config.toml
crop_scale_min = 0.7
encoder_arch = "convformer"
encoder_slots_per_expert = 2
encoder_kernel_size = 5
codebook_size = 1024
beta1 = 0.95
eps = 1e-08
one_sided = false
warmup_steps = 480
Rows from block 4 of the encoder of a small image VQ-VAE, named by matrix and row number. Rows with one number within an expert belong to one neuron, the router's apart. Each number is 200 + 20 x the weight over its row's rms, rounded and kept within 0 to 999. All counts start at 0. After the name is the row's rms in percent of the matrix's.
Before each expert's rows are labels from the 100 images, of 14976, where the router gives the expert most weight on average: "patch colour" is the nearest of a few named colours to the mean colour under the peak; "top examples" is what is common among them. Only what is clearly more common there than usual is listed. The data: stained colorectal tissue patches (NCT-CRC-HE-100K).
# router: slot weights (encoder.blocks.4.mlp.router.weight, 8x48, trained with AdamW), inputs 0-47
# up: expert up (encoder.blocks.4.mlp.up, 4x16x48), inputs 0-47
# down: expert down (encoder.blocks.4.mlp.down, 4x48x16, transposed), outputs 0-47

# expert 2
patch colour: white
top examples: tissue: cancer-associated stroma
router.4,109,233,205,195,176,204,209,217,205,188,213,224,199,167,173,217,210,219,215,210,175,203,219,210,218,220,199,214,174,196,191,163,175,192,205,177,210,176,202,231,211,210,187,161,181,197,240,198,152
router.5,103,167,179,194,176,194,197,184,194,203,228,204,230,209,222,177,195,189,178,187,213,230,175,179,189,170,192,226,196,218,198,197,196,239,216,243,190,222,197,178,198,198,194,214,195,210,172,174,248
up.0,072,222,172,193,205,236,208,197,210,232,218,214,208,201,209,205,243,211,258,209,178,223,217,222,231,173,198,185,196,190,193,198,203,187,177,183,221,185,214,200,145,207,216,192,201,205,204,190,205
down.0,081,189,237,223,195,157,197,213,224,163,193,199,179,196,210,183,161,209,135,181,224,159,195,190,184,218,186,201,201,196,212,199,202,208,205,201,184,214,207,212,220,219,188,216,216,181,184,205,205
up.1,127,169,183,163,207,193,205,229,184,190,187,209,176,181,178,215,200,225,209,206,203,208,230,200,222,151,185,170,219,211,201,202,187,206,197,171,224,249,226,189,188,198,223,229,190,208,185,210,185
down.1,115,227,222,213,204,201,184,186,222,213,217,179,220,206,212,192,202,174,192,190,186,179,150,190,197,255,208,228,193,201,183,201,196,187,210,226,181,142,180,216,198,197,178,178,214,193,201,186,211
up.2,076,202,191,183,206,200,214,202,188,232,207,223,193,168,183,213,219,203,195,197,210,228,192,193,211,232,233,212,220,195,226,234,227,195,170,216,211,214,190,215,232,245,174,237,199,204,179,222,172
down.2,066,180,160,239,181,185,219,184,188,229,182,197,210,211,219,175,193,215,210,189,202,192,224,193,232,173,168,201,185,221,185,177,183,230,214,218,208,219,166,203,199,194,196,212,223,203,187,224,244
up.3,094,192,219,217,207,232,196,166,198,228,214,180,195,236,176,189,216,199,232,234,172,192,222,198,187,207,149,239,215,203,183,187,181,214,221,196,225,199,205,209,192,224,186,214,189,213,186,176,186
down.3,093,184,183,218,181,162,204,227,209,185,180,236,211,173,202,191,184,187,189,175,218,201,178,203,205,201,212,179,211,199,249,217,211,188,191,189,157,204,190,204,193,189,233,181,245,169,212,195,213
up.4,130,222,206,197,186,193,229,190,182,222,238,199,192,227,206,226,228,213,186,177,235,179,174,191,191,213,205,163,217,173,217,204,182,156,212,177,226,169,198,180,182,195,194,201,214,198,224,211,181
down.4,128,168,192,197,202,212,171,214,222,177,183,202,202,172,195,166,180,187,197,225,188,206,221,217,197,195,200,209,167,211,191,197,216,220,190,225,181,238,230,205,233,204,195,171,157,210,169,193,235
up.5,086,172,210,237,181,195,223,194,222,229,220,218,220,176,213,239,194,186,209,182,198,217,197,173,179,209,207,188,197,198,194,198,192,180,137,180,210,220,203,187,201,184,222,228,170,211,199,191,228
down.5,087,198,219,162,204,194,188,214,184,211,201,197,184,205,166,186,178,213,193,214,229,160,212,166,201,182,178,196,208,233,199,175,227,196,177,236,204,207,186,177,234,172,186,188,197,201,166,171,211
up.6,104,151,190,197,154,188,219,197,173,202,202,211,224,210,192,197,231,205,221,204,175,175,159,198,185,199,176,240,218,195,196,202,197,177,192,211,227,200,234,187,205,202,179,189,202,183,197,241,193
down.6,104,240,188,188,252,199,197,189,235,201,213,213,171,192,221,200,181,210,195,211,218,210,234,204,203,189,217,156,181,171,205,195,175,215,201,181,183,197,162,216,183,221,201,173,198,195,199,182,228
up.7,089,206,185,187,203,218,220,225,199,185,210,196,191,222,171,170,240,183,169,186,206,183,189,205,174,174,184,193,188,226,186,201,191,228,180,220,189,189,174,159,197,231,185,180,232,199,184,239,195
down.7,092,187,212,206,184,177,180,185,205,210,216,216,210,189,227,211,199,246,238,202,187,186,207,220,218,251,201,192,211,169,210,191,204,163,210,175,206,211,242,240,180,219,205,184,183,198,207,189,207
up.8,086,194,180,163,182,213,215,199,220,204,209,176,153,221,211,204,190,209,184,221,202,174,206,215,190,209,211,225,232,211,194,208,213,143,196,217,184,193,196,192,237,198,164,220,204,219,216,202,231
down.8,097,199,205,224,218,200,184,190,180,180,201,229,253,201,171,205,206,206,221,196,221,215,209,189,192,210,185,172,156,187,189,206,190,241,210,176,235,210,206,205,197,211,202,162,186,188,180,212,160
up.9,115,237,212,213,218,169,224,216,218,212,190,198,224,240,203,190,225,190,206,154,196,209,219,203,170,184,186,188,209,177,177,191,220,177,182,190,203,248,215,222,189,192,184,182,200,204,189,231,214
down.9,108,170,192,183,190,221,182,206,186,204,221,210,171,140,210,205,180,223,178,244,208,181,189,207,229,205,237,214,210,210,225,210,190,215,225,212,214,167,207,185,211,211,188,220,193,194,206,172,189
up.10,109,168,191,200,195,188,187,186,182,206,205,187,227,228,164,248,167,180,167,231,191,200,210,174,188,235,163,204,197,203,218,206,189,197,237,202,224,212,201,199,183,219,188,168,197,193,199,187,196
down.10,090,226,209,189,209,189,201,211,209,206,211,207,179,167,248,144,215,199,214,175,212,229,159,199,194,170,222,211,196,232,185,201,200,218,169,218,191,194,180,188,224,185,188,209,205,226,207,200,217
up.11,086,174,222,187,220,222,183,191,173,209,176,181,182,208,229,207,204,166,190,189,209,179,198,220,219,180,237,160,198,186,186,170,190,142,195,203,218,221,192,220,172,211,197,218,211,204,206,212,204
down.11,099,198,171,194,188,188,210,196,217,211,227,200,228,193,164,182,217,202,206,212,191,212,193,156,170,203,185,231,196,209,210,237,213,231,200,222,182,208,222,158,243,198,210,179,184,211,199,172,190
up.12,125,205,205,214,205,201,219,192,206,199,213,191,199,197,220,176,212,168,192,176,190,223,209,186,232,224,224,213,197,181,208,210,241,217,212,208,144,200,182,239,188,175,213,225,180,195,174,181,163
down.12,130,193,189,220,182,222,185,208,206,221,188,207,200,220,189,223,177,183,200,191,187,217,222,188,203,177,175,224,184,237,200,158,208,177,191,194,250,187,205,186,229,186,200,224,220,206,251,204,183
up.13,101,234,179,228,199,181,202,239,194,180,237,220,215,181,181,171,190,205,203,216,175,208,185,196,199,197,186,217,199,183,201,187,186,218,192,216,248,169,208,192,196,211,252,225,176,197,210,196,183
down.13,078,174,217,193,193,223,204,154,201,208,176,179,186,220,207,248,207,213,192,185,219,200,216,204,198,217,221,191,194,197,221,211,206,193,200,179,154,223,185,205,191,186,153,200,243,188,184,207,224
up.14,086,188,240,216,212,197,188,186,185,228,215,186,226,197,204,223,162,205,202,211,227,194,177,183,209,200,203,207,182,195,216,222,201,226,209,163,183,248,189,230,202,203,165,226,192,203,177,212,169
down.14,107,237,183,217,210,231,195,204,219,169,183,229,185,216,212,199,225,192,186,215,222,194,235,211,227,196,214,203,219,190,185,193,193,160,205,196,196,153,211,216,231,186,241,193,212,206,233,196,205
up.15,092,233,219,185,214,195,204,190,195,180,166,200,197,164,187,225,175,196,187,194,149,238,244,208,207,239,210,179,176,207,221,180,206,211,221,206,211,198,212,189,209,197,185,233,196,185,199,182,207
down.15,103,159,191,235,215,200,179,202,208,218,198,213,223,232,211,194,197,184,224,208,237,186,170,166,198,149,192,219,232,198,184,219,189,208,184,214,180,175,191,215,188,214,231,186,214,211,211,195,203

# expert 0
patch colour: brown; black
top examples: tissue: tumour epithelium
router.0,095,202,212,201,204,192,189,204,197,192,213,194,203,197,187,209,140,209,186,198,242,201,164,198,177,235,236,219,218,180,225,203,231,176,193,189,198,187,180,223,232,226,174,229,200,216,209,210,195
router.1,098,213,189,183,191,185,216,184,203,197,212,189,208,215,186,176,224,152,201,180,163,210,202,196,215,206,179,206,196,198,220,203,196,199,188,234,248,174,189,210,229,198,192,208,230,185,138,203,197
up.0,079,222,187,174,191,215,184,218,217,181,180,177,211,223,207,214,193,206,185,195,183,204,192,160,247,177,191,209,216,196,198,171,193,208,238,167,170,219,226,200,194,196,157,241,192,200,197,196,204
down.0,088,170,224,189,221,190,228,208,197,220,220,194,202,169,218,197,194,201,171,206,189,218,212,230,164,207,210,187,175,229,160,224,197,175,176,229,224,182,183,218,222,223,206,186,188,179,183,226,214
up.1,111,212,215,210,204,184,237,198,223,252,172,190,214,220,221,185,208,200,206,231,211,165,192,204,174,232,203,204,185,189,234,204,196,156,194,168,178,206,192,213,176,207,196,204,198,194,176,192,171
down.1,096,192,192,205,196,210,184,191,214,172,213,198,175,203,203,192,190,202,214,126,188,219,235,220,227,186,210,201,204,221,184,200,187,237,197,223,223,205,199,182,200,162,205,212,200,227,225,219,230
up.2,080,208,205,174,222,207,177,191,186,197,230,201,198,177,180,213,219,189,192,197,149,192,191,178,184,181,196,214,232,194,192,199,227,186,201,255,230,176,210,182,229,216,161,213,214,194,183,209,190
down.2,079,221,214,207,171,208,238,206,186,196,169,205,213,194,211,176,198,206,163,194,236,184,208,178,228,238,195,201,158,226,222,163,209,207,198,196,203,221,197,190,186,192,213,189,222,209,213,240,185
up.3,077,181,191,172,182,210,211,205,181,196,158,231,201,235,191,190,222,202,219,185,252,196,210,214,214,210,197,177,206,205,181,201,185,217,231,230,186,217,223,214,180,188,249,187,187,185,209,186,219
down.3,086,156,180,223,214,196,205,194,230,190,217,189,212,193,223,187,176,204,195,188,152,220,177,182,205,165,222,234,211,178,209,204,194,179,185,195,190,200,198,185,207,213,179,221,245,212,187,196,165
up.4,095,211,185,237,207,185,216,206,199,217,201,198,198,209,215,195,178,236,194,216,174,210,190,177,227,221,191,175,169,205,206,194,172,223,158,199,200,215,162,185,195,195,203,232,198,242,223,229,228
down.4,113,204,206,193,230,208,185,190,203,178,199,211,211,208,187,207,224,188,200,169,213,185,206,213,209,191,221,231,226,199,219,194,193,206,256,205,212,194,231,223,211,189,206,183,199,142,159,176,173
up.5,106,210,200,194,194,221,248,228,177,180,187,202,203,176,180,210,206,220,180,203,153,183,198,192,186,194,210,202,191,165,179,213,181,213,220,209,216,193,235,215,182,221,239,218,156,201,191,198,216
down.5,103,206,198,215,239,199,145,193,222,196,213,197,201,192,226,212,199,177,233,178,225,244,207,196,219,198,182,206,187,205,209,181,224,200,170,189,206,209,169,202,222,193,162,196,239,203,221,195,204
up.6,063,206,191,164,194,190,147,193,198,187,241,183,174,204,191,200,225,194,173,180,181,181,212,221,185,183,203,175,206,210,221,199,214,178,224,182,196,194,195,222,213,196,221,170,220,224,235,175,174
down.6,105,216,192,203,174,212,219,165,181,209,178,202,222,212,183,211,217,208,219,215,188,210,198,180,243,197,161,227,192,181,146,206,178,212,202,209,220,218,196,179,207,225,191,218,175,171,179,207,220
up.7,117,179,188,197,193,194,187,179,187,205,184,222,223,165,218,245,176,199,181,206,197,213,210,204,211,215,195,179,185,223,175,202,169,206,228,176,175,208,206,200,195,178,226,207,165,231,196,202,254
down.7,103,198,205,205,203,219,203,197,206,214,190,191,204,220,179,168,218,199,216,200,204,198,199,190,221,178,192,238,215,176,249,224,226,222,176,243,218,202,201,188,192,197,222,177,254,189,215,184,171
up.8,089,195,182,159,200,201,206,209,206,214,208,217,159,195,187,221,217,197,157,213,206,162,211,183,189,233,214,167,203,224,201,217,186,175,177,169,197,203,176,204,237,227,188,208,211,171,187,188,210
down.8,090,220,195,223,186,235,183,163,209,192,215,211,227,182,214,194,200,246,193,185,212,202,191,190,207,197,181,173,202,219,212,188,197,160,170,202,179,223,199,202,193,188,206,246,172,234,169,189,192
up.9,108,162,195,219,171,206,192,203,154,180,232,208,201,158,185,217,174,208,173,245,195,213,161,201,185,186,185,223,200,211,208,212,182,213,185,208,224,185,187,205,228,214,216,213,212,210,190,214,206
down.9,098,244,215,187,210,186,227,213,216,227,172,199,218,223,220,164,227,197,208,179,206,214,243,192,204,225,225,220,196,179,207,178,208,180,209,189,164,204,177,195,177,177,216,196,201,200,218,167,205
up.10,090,176,199,207,203,207,203,167,202,235,192,208,200,179,223,176,211,201,241,216,173,223,185,169,165,205,163,228,199,223,181,179,199,220,184,197,208,197,176,200,208,219,200,179,238,189,189,223,171
down.10,092,215,218,186,201,194,221,230,175,165,218,174,201,210,190,209,179,207,169,170,216,203,217,229,208,201,244,194,219,177,214,224,204,162,208,228,214,208,233,189,213,180,185,216,180,198,235,198,198
up.11,070,232,217,186,206,173,152,223,236,168,185,200,196,217,194,218,174,172,191,215,187,233,238,186,195,202,195,179,204,196,176,200,187,240,221,203,186,206,212,204,177,219,171,179,199,191,199,182,190
down.11,100,197,196,226,206,197,177,219,212,206,154,223,213,190,183,182,201,180,192,210,178,201,216,153,221,190,197,200,216,163,219,201,222,232,226,216,166,220,194,174,162,197,185,195,213,188,208,170,204
up.12,141,183,169,196,203,226,182,188,200,171,183,183,213,192,200,201,200,179,178,223,188,217,218,214,219,196,177,215,187,230,174,181,201,189,202,246,215,210,142,227,205,212,199,220,218,227,229,209,186
down.12,121,207,229,212,205,174,212,216,193,193,216,237,202,226,217,199,212,229,216,207,204,194,158,191,168,208,218,177,221,177,200,212,200,218,201,188,158,174,252,171,193,216,223,185,205,194,187,181,212
up.13,118,193,199,207,175,206,224,188,196,188,195,199,210,200,190,180,175,184,213,204,200,232,195,184,213,216,229,175,205,217,247,199,168,235,160,185,192,198,232,219,184,234,192,218,228,190,170,220,225
down.13,112,203,207,206,243,188,179,217,231,236,215,201,168,195,216,230,218,222,201,196,205,187,216,209,193,200,171,224,202,189,145,204,230,196,223,206,216,206,178,184,216,172,211,187,179,208,224,175,184
up.14,116,219,232,195,170,222,152,180,190,204,236,202,188,226,189,216,182,197,174,206,201,186,226,202,227,203,233,194,174,214,223,182,217,178,194,223,234,215,196,199,217,204,224,213,198,198,203,170,174
down.14,110,192,167,190,223,187,258,184,214,182,165,211,208,176,225,187,228,207,224,209,205,210,186,206,196,204,179,213,220,188,176,209,180,196,234,185,159,187,197,226,177,195,189,204,207,200,216,217,232
up.15,105,213,183,219,189,169,226,222,165,189,235,214,194,178,209,202,203,221,169,211,192,191,161,234,217,168,210,201,210,207,193,210,214,212,200,174,183,190,209,179,207,162,144,194,187,209,192,202,205
down.15,094,159,228,198,209,221,178,186,219,202,163,211,203,218,211,195,198,168,224,185,205,206,221,177,198,227,185,215,161,184,238,192,166,179,191,219,213,218,188,191,184,209,247,197,208,211,193,188,213

# expert 3
patch colour: white
top examples: tissue: smooth muscle
router.6,103,171,190,184,211,198,199,191,198,189,193,196,151,198,192,206,193,221,223,187,256,219,202,201,248,200,213,225,200,202,254,189,162,215,208,194,181,215,216,190,217,207,186,221,177,197,195,193,209
router.7,103,195,193,188,162,198,215,200,182,220,208,207,254,210,191,189,215,204,184,188,176,196,206,217,165,184,175,223,202,210,140,229,203,186,209,202,223,191,208,210,183,202,219,170,187,196,221,180,229
up.0,115,196,217,204,174,241,185,186,186,222,181,214,236,180,240,199,191,192,205,232,204,197,163,206,181,161,190,182,171,195,201,206,202,230,209,222,170,219,203,182,213,197,198,223,218,191,183,172,221
down.0,110,206,187,200,223,174,197,212,213,177,241,201,159,228,164,204,224,212,204,181,180,200,239,194,222,242,219,209,243,196,196,184,186,196,218,190,212,180,205,196,192,202,208,176,172,220,205,216,190
up.1,110,226,205,192,191,189,217,235,236,221,148,194,173,211,193,192,215,208,214,191,215,195,188,196,212,226,211,179,210,222,204,188,238,202,188,219,171,212,217,186,200,223,150,197,184,189,202,234,188
down.1,104,213,199,201,221,209,206,186,171,165,239,215,233,188,235,195,187,220,185,198,176,199,181,237,186,197,180,220,192,190,159,210,168,195,221,175,221,168,175,222,200,205,215,205,218,205,191,221,185
up.2,099,209,179,202,203,189,219,215,170,208,186,222,225,235,200,201,194,200,192,188,179,221,162,175,191,213,231,181,166,182,184,220,220,202,192,196,199,206,226,185,180,194,258,210,201,187,225,183,234
down.2,115,200,226,199,209,204,178,191,226,191,240,192,178,153,196,209,204,192,201,201,228,202,245,208,196,190,190,208,235,205,238,174,188,210,221,211,209,207,181,201,243,185,170,186,216,212,176,215,175
up.3,113,230,204,251,195,199,209,182,197,185,193,202,213,206,178,194,158,202,200,196,188,199,220,196,206,201,190,212,228,174,204,172,135,198,214,182,241,203,225,215,189,204,179,198,208,167,213,210,211
down.3,100,169,218,187,210,194,191,224,198,207,206,198,204,213,199,226,228,205,189,214,198,203,170,229,182,192,203,179,181,233,182,232,257,204,178,209,178,172,185,195,213,178,225,171,190,240,186,197,191
up.4,110,199,187,172,179,228,145,203,223,198,174,189,169,204,195,223,227,195,202,178,199,194,216,230,208,216,198,184,165,191,219,211,207,190,200,197,255,189,218,215,201,222,177,181,203,168,208,199,212
down.4,100,205,199,227,215,184,242,203,193,221,217,209,237,212,195,175,154,201,212,226,196,226,215,175,177,197,210,219,236,209,171,204,203,212,202,202,153,199,178,189,221,198,224,212,191,224,188,192,183
up.5,102,196,201,194,178,211,189,212,215,174,211,204,188,211,200,207,156,212,177,241,207,165,190,188,188,232,188,188,202,225,181,188,190,204,221,197,199,165,186,220,220,217,179,154,193,212,247,215,184
down.5,109,213,185,206,216,184,224,169,179,214,183,188,220,183,196,212,232,171,232,184,207,232,190,226,208,163,207,220,175,180,187,209,199,214,169,181,180,225,214,176,201,194,215,219,198,177,152,196,195
up.6,080,189,206,200,213,170,207,193,191,217,214,201,201,179,219,213,179,198,211,211,239,184,197,204,176,186,203,174,180,182,196,234,190,160,216,210,189,232,175,218,218,151,188,203,182,252,209,195,218
down.6,083,211,200,188,169,226,176,213,225,155,200,182,197,218,178,182,221,218,196,203,205,191,180,187,233,219,211,225,210,218,203,180,214,230,167,174,207,170,235,187,204,202,217,210,236,186,208,224,186
up.7,097,240,151,227,193,218,216,207,203,221,169,212,230,218,220,191,189,187,224,226,206,180,219,230,187,183,178,217,226,189,245,216,172,215,188,217,187,206,188,217,202,204,196,193,180,183,200,200,213
down.7,110,180,237,182,213,181,210,186,202,182,236,199,163,184,184,184,242,238,176,179,197,217,176,186,205,226,232,194,183,201,175,171,215,183,223,187,203,196,229,173,195,193,197,210,199,224,199,198,189
up.8,077,173,197,186,189,216,211,204,167,201,193,224,183,177,199,197,254,209,219,190,210,195,203,186,234,185,211,185,225,220,210,163,178,214,239,199,154,189,192,184,182,212,195,186,193,190,173,226,185
down.8,087,244,211,202,198,204,185,176,221,181,209,186,214,216,193,208,187,196,178,190,195,175,193,219,176,221,172,203,146,197,167,206,221,196,156,216,210,210,246,211,187,218,210,209,201,220,208,172,191
up.9,129,216,209,155,186,202,225,207,186,186,227,202,226,205,214,246,213,172,195,185,171,215,194,186,200,189,223,175,189,192,204,186,232,194,197,189,230,187,230,246,232,203,179,200,202,204,205,220,181
down.9,102,209,176,248,213,201,163,198,237,215,173,198,174,188,176,200,176,218,210,222,232,190,202,186,213,207,201,235,204,199,200,232,187,189,200,203,155,202,167,164,189,202,217,214,196,192,198,195,187
up.10,065,175,174,175,206,228,176,193,191,216,221,161,205,212,194,178,195,224,169,182,231,220,181,182,219,192,208,203,223,216,213,217,174,176,187,209,225,249,189,194,225,195,209,188,180,220,207,183,222
down.10,090,219,196,196,170,175,217,207,187,192,187,230,207,181,221,206,185,248,225,228,153,182,213,206,188,219,188,205,169,205,171,206,203,203,200,211,206,167,195,207,189,195,174,232,213,199,226,235,183
up.11,118,199,204,204,212,170,226,206,194,199,222,195,217,180,168,223,170,173,191,218,174,225,231,212,167,226,190,226,205,213,221,194,184,208,177,241,201,172,185,180,212,223,207,218,202,199,167,177,214
down.11,097,226,197,186,182,227,192,200,212,195,181,210,198,218,240,182,209,229,215,189,215,174,170,184,220,182,199,182,193,179,181,224,212,201,209,161,223,213,229,233,192,163,204,190,214,214,230,235,191
up.12,096,204,187,212,190,226,186,178,242,204,186,191,191,198,235,201,198,209,212,207,190,200,179,219,194,166,203,212,200,207,169,182,213,174,169,177,168,170,199,184,168,223,195,240,211,204,173,160,203
down.12,100,185,220,202,225,185,204,217,155,191,200,196,200,206,160,199,220,196,158,194,218,199,210,188,194,228,187,182,179,186,226,230,196,216,225,199,211,219,197,213,244,175,199,165,187,204,213,240,200
up.13,096,220,176,201,224,202,207,190,196,199,181,206,216,204,238,161,185,206,189,187,191,209,195,156,211,201,192,185,194,201,186,225,206,227,226,202,163,251,218,170,169,167,187,202,188,209,176,193,201
down.13,095,195,237,203,212,201,183,195,198,186,213,190,180,188,175,225,225,184,202,202,186,176,177,244,192,195,183,219,210,180,227,165,178,188,174,223,222,161,222,229,206,233,222,194,216,185,210,212,212
up.14,107,207,236,170,212,213,196,187,176,215,214,207,180,192,188,185,199,216,162,199,199,181,190,221,202,193,235,218,167,211,185,213,212,162,177,206,214,186,145,169,215,225,215,213,210,181,198,223,195
down.14,104,210,152,229,165,203,212,211,227,193,182,198,233,215,227,201,194,192,258,202,219,199,206,190,209,202,175,173,203,210,227,192,193,222,221,190,180,206,226,232,194,188,192,211,203,236,189,206,205
up.15,055,207,179,224,226,204,203,234,214,183,222,173,185,190,198,173,213,192,182,203,162,225,212,177,216,198,206,175,239,174,193,224,204,159,211,208,190,206,197,200,199,207,165,240,220,204,181,197,171
down.15,087,210,194,194,211,216,208,206,231,198,224,160,198,194,164,194,197,170,183,240,210,210,221,183,238,212,211,200,209,197,216,197,162,205,206,194,195,234,187,191,192,211,146,217,189,202,163,179,198