A small image VQ-VAE, trained from scratch: encoder moe soft, encoder num experts 4.
Rows from block 9 of the encoder of a small image VQ-VAE, named by matrix and row number. Rows with one number within an expert belong to one neuron, the router's apart. Each number is 128 + 24 x the weight over its row's rms, rounded and kept within 0 to 255. All counts start at 0. Numbers have three digits each.
Before each expert's rows are labels from the 100 images, of 14976, where the router gives the expert most weight on average: "strongest on" is what is common among them; "colour at peak" is the nearest of a few named colours to the mean colour under the peak. Only what is clearly more common there than usual is listed. The data: stained colorectal tissue patches (NCT-CRC-HE-100K).
# router: slot weights (encoder.blocks.9.mlp.router.weight, 8x96, trained with AdamW), inputs 0-95
# up: expert up (encoder.blocks.9.mlp.up, 4x16x96), inputs 0-95
# down: expert down (encoder.blocks.9.mlp.down, 4x96x16, transposed), outputs 0-95

# expert 3
strongest on: tissue: adipose tissue
colour at peak: white
router.6:128144110124128139136150092163145133127147116116130130109117142111152105127098096135123155139097185165129166113114138140076127144145144139125124149086093119120105130134120189120134132170129112132157117110138072078131154139117116096138124150139151075124049126119140129127156159086097119130
router.7:115145061132139153147140133122091144096172172122112088149163134156083141127142126125138109145114115109128127123128116125127219125155112134127115103108108102174114131100118140084140119126161137141133124142117136149077132090149137144121126143156141105168133100156123097144133126180131119107
up.11:118132102155138126096119140131141144117111114151119137147130131125070121161136114123121115130131114122138137135113104129143148142136123147077131106105149130141150144162112111167065126158157088115198113095102122156130149114139159132132079103103153168122190115142166177125141079122119127156
down.11:131091151128134128115124117152155137095115161158101100168124084081138148169095109127119113098132153136139151137114123109147160153129130123154142121078151107114154126087164127110166139117090171137122125139103186079149134124154148138096148116132152146083114133105145118147070132136096134117
up.12:147167156148149103133108152159111113121149148129121160139100114087140109086157155094168145118113112136116155110108095128145116117095119157132153127127137117122137098123162085141134121134121155096147126127149142190098124110111125141112122163100162153134127145123101164161190077116068117128
down.12:107118144097178108139115115119123152140156154132129171118104123134116138118125092150183118148167108132111138096088137153119136148101108165084158113132109130114081137101170116122116121106118099101127126159148103165089107139135103136124124200117142119154151072112129150160125162123155120135
up.13:121127100169141142105120166137098118114124149131155120158101125151098158120128128172142126141165115070079134128111137130161185108133070122148092111121153154132130107130143080152101152105155137115105172162099163137141089097131146138144126105132138106172150115136152133130104127149125090138
down.13:122131129129089147177114144173157123152127107120099097150136118089095161153112173108077132146109118120117142131124120165133196091117141164148126099143174126123096099082102112138154088116158124124137135160158126134124121117094147143126136134106124154157112134109128137140102142177140125084
up.14:135174136144125145139135120116127102122117132128152083145149171095118098115156176120095134129115127107131153139098159153139092081164102115100157106154095094134144129154120094186116117145135103135104108102084123126099158087135085134159122130149176146113118146130125138114150105105109155166
down.14:099121096140158155109113155109089153170125131157141133136124110097108156120123183145136181151127122147137127151130133141147160136127075100174110151183173185132156137148118141128112113142122086167077130090122130128110131094086125136142135130161135119127119096132141100135130128151149114148
up.15:155132110165101181083111127123128142168139136136110123199117112159122138094119110125120135125091134090127111112144099133161159118158110120169086094117141125145134088093149123114145146119184105179102126146127130143127134108097146107118131121112144100132134149121114109093151084180128106133
down.15:145124188087126090110107139124173100128084135102159114136093154095147090136162126099148062123110105130146159139164139125110150106115151137139180162115104116096122113097139152142138144119132130140159127130117145123146169109096108110121114116123159096096124121141137166138114141117132122185

# expert 0
strongest on: tissue: tumour epithelium; tissue: debris
colour at peak: brown
router.0:141129142141136121140116149129114083142123162118140139092118118100135140106111153129112127129122141181134144160076146147147098104136160106129160137113144165112185113156170090137113090143129106138135141111097131095092123126173129107110137105102162093093105086084137155147156135161109124174
router.1:120133157115159076116123154135101141110121112134102126159138121129099162115158159108116090106157100087144102131166126104151125127093092147105130148171177146159113129126122094138183100124132134156121138147149157157091138109134134122115107116104108159114169108160102148116098091136149176108
up.11:116139145097129143151130130138138136104108150095155180144092126104159143075109147161153091114070120152138120162132143138122082133131156048158156146112140108150136124161153131105094118146134130116119077126147160137093117146128144132128103109120115116089135176133099145149149128134130114104
down.11:153109133087165122130108079154134144158113146122120117131152141144141118199187118068150137145122123104133122101143107141134125114121156185115141115117096122145106125117138113171178129121110132092157147100142139097140151128103090104138165114127124132125142128125117081090097131135111171151
up.12:107148132165114109127111121130131132155119115136120117113147122107097113111121147127071134122104116093130137144158164129157155099126158188168165099106105124148135139108107072139170157159097146097150144191084096126139127126160168104115145130100125117117123137175175123128128143115110140133
down.12:123162152093153117160110118085104124125113119114150132126113150117151112140115115176147102108155168172125129135095122116103131122171158126115101112092105107147162123139113147100096143111150108121137108089124160096118099141128141127138089110140149132151170152116100135166191159146129190155
up.13:105136107176063125110150076104158109158098150152112094141126116112091158145126131126133102164127092116140172070122122141136142144140165135133140115132099142134158085151118129071107154140121094122137142082134080131158099147162121130144129133147100133149148145100140116152154131118129111122
down.13:111110081105114128190102124143137113152138140127143103128133142153121140162105108143195125113138135105137124154078151100149108134107168149116115083133134115134144080151109187104131090071111116131114119112117137099120142159137142163143121115150104117150139096152143114162156163121141114098
up.14:102138118134182112106120131165146127135101093161143147078132137125105160097106123122101148116113138123141127146169187088113119079072130164115122153105145135138135079131097163146126133143066108106172142140148115175131122160122144123124117108096139135141119116121151141104124089137147126118
down.14:127153107139081170151124150099155098134170127121131097113133137093131072148145118126107149142150140132140137121120115131095116106201114091117145097160085108119167124150157081181131122120163126142096097103105170085144104140113127118152137132143128133144162112163142119135146110133141112136
up.15:119167130116157088135120101114140136155172147141135149061139124121164119109127117108122104097098147115099114111105131168148117081125117118202120145097164133149127144140067133119116087132151144086109100107118179147138157152125133093115134142124159143107100127111102116146105138121125117124
down.15:127117158110139172142108127148135125097123121126121110144103157135123078184148113120130173154118091142137142156173129103114138170117166133120141102138088124085117100077170104116167149109088129097110147172149121121108131134098104150152146079123093134164151144145135121118138105135135152128

# expert 2
strongest on: tissue: lymphocytes
colour at peak: grey
router.4:129113154092130082114129145107106137161083120136120127141139121133138153132149154108150106117159109088150121115137126148175119140136097099150132114153147141102108099095125111150115141107146110154086110080134163158124143129124089104125160123123094157099197125105103167124147142124166133064
router.5:166140152106128112075112130126081113151125145128101157159139132137131148088148148093161105156125103114127127128162100097157147164123106123143134110155167133172086112136138120112146102118121108138061156124123154173134140079145117132108104100102122162093172125133106110111102113154144133145
up.11:113116125137086140109114094123161095133161115154140146127143150152171143129145123061143133119158130090115091135120123101165164123123153145145137116087153105080136134154137145165108120166184081123115142146143132128164150130154099168110124154120107134170126152139160131135110135147135112175
down.11:190125147126150108160136140149116170137133135148138117110130102094119119134132124172142107108143138135126141144156117128112140137151087093090103157193108142135149105135129134114155135105064129157094158144114160153142116121126136136127120153169145117135066106144125086114130151109119070092
up.12:151133112132115118127146137132106148121146143094110146152075096117161131092148135130169156204094126153109137151133100107091135159122099091079130183141154154109115110129145129102091116141149143119057154116142116112127134145101104107127152142147136096140132114110162124132095148123113117151
down.12:124096096111126137086129188130118115112131085138147102118150129137132140176111163092106141129126124088134149109159144129169141108088105144170116131123120119114149139149126079186145154110156126110162120160128114127105121091139160166120113125101131135114106136121102185119081141149116086122
up.13:096116168188131125110101143081098100116120157169155099131143132139125132124117095138144176139155149124115096130120126078145155136132083135086123147147107141111129124126109139118087171155147147117112107136111177128155106134125134173148134143122126123151135142178136137126164061128131122095
down.13:123123087092145137140170124159153136120170123118174106123132106145137114142144167128156141149140093114126131136128124134125065106132137123103163083161119104122157126124137132133173085123102163101127140169130094110177125155112144155130107157112079119153079113153114145172129150134114142098
up.14:144121128138143089133118132163130149170115088141117121081129133118079132156118178119054115126111112129124118137147164138143141087105117172151154147091147137134149132130157101134154136178136140097148168147093146126114157099099158105117126107136136165105120098151134101114077127137106123109
down.14:098145131128120108142109090124116129102097182141156132137112125157104131147108108155157143098101123159115108114098094100114074137130149107101114098135105134116106177095123110098134142114116096160126126143152158094112091158109119133137110112138107092134151173113114148106169145080148185148
up.15:094144107104132125095129164119139189133105120132114132124121145134117139170125158137126081129144124179120108098141144056123170132149116172137092148092086106130170118112128165142151116141120105116163148154095154110159094122114163145155143102113143136163114146128119091140155129151132147136
down.15:156108172160131103143126116145077105143136098103165107142153120116141104095129062151164194149150112092138154154142138147141116137137113088082120139157158130132122124120114140121104134099114149106101150098139128151118136126132109099086104159156116133113167104113146160150134138124104083111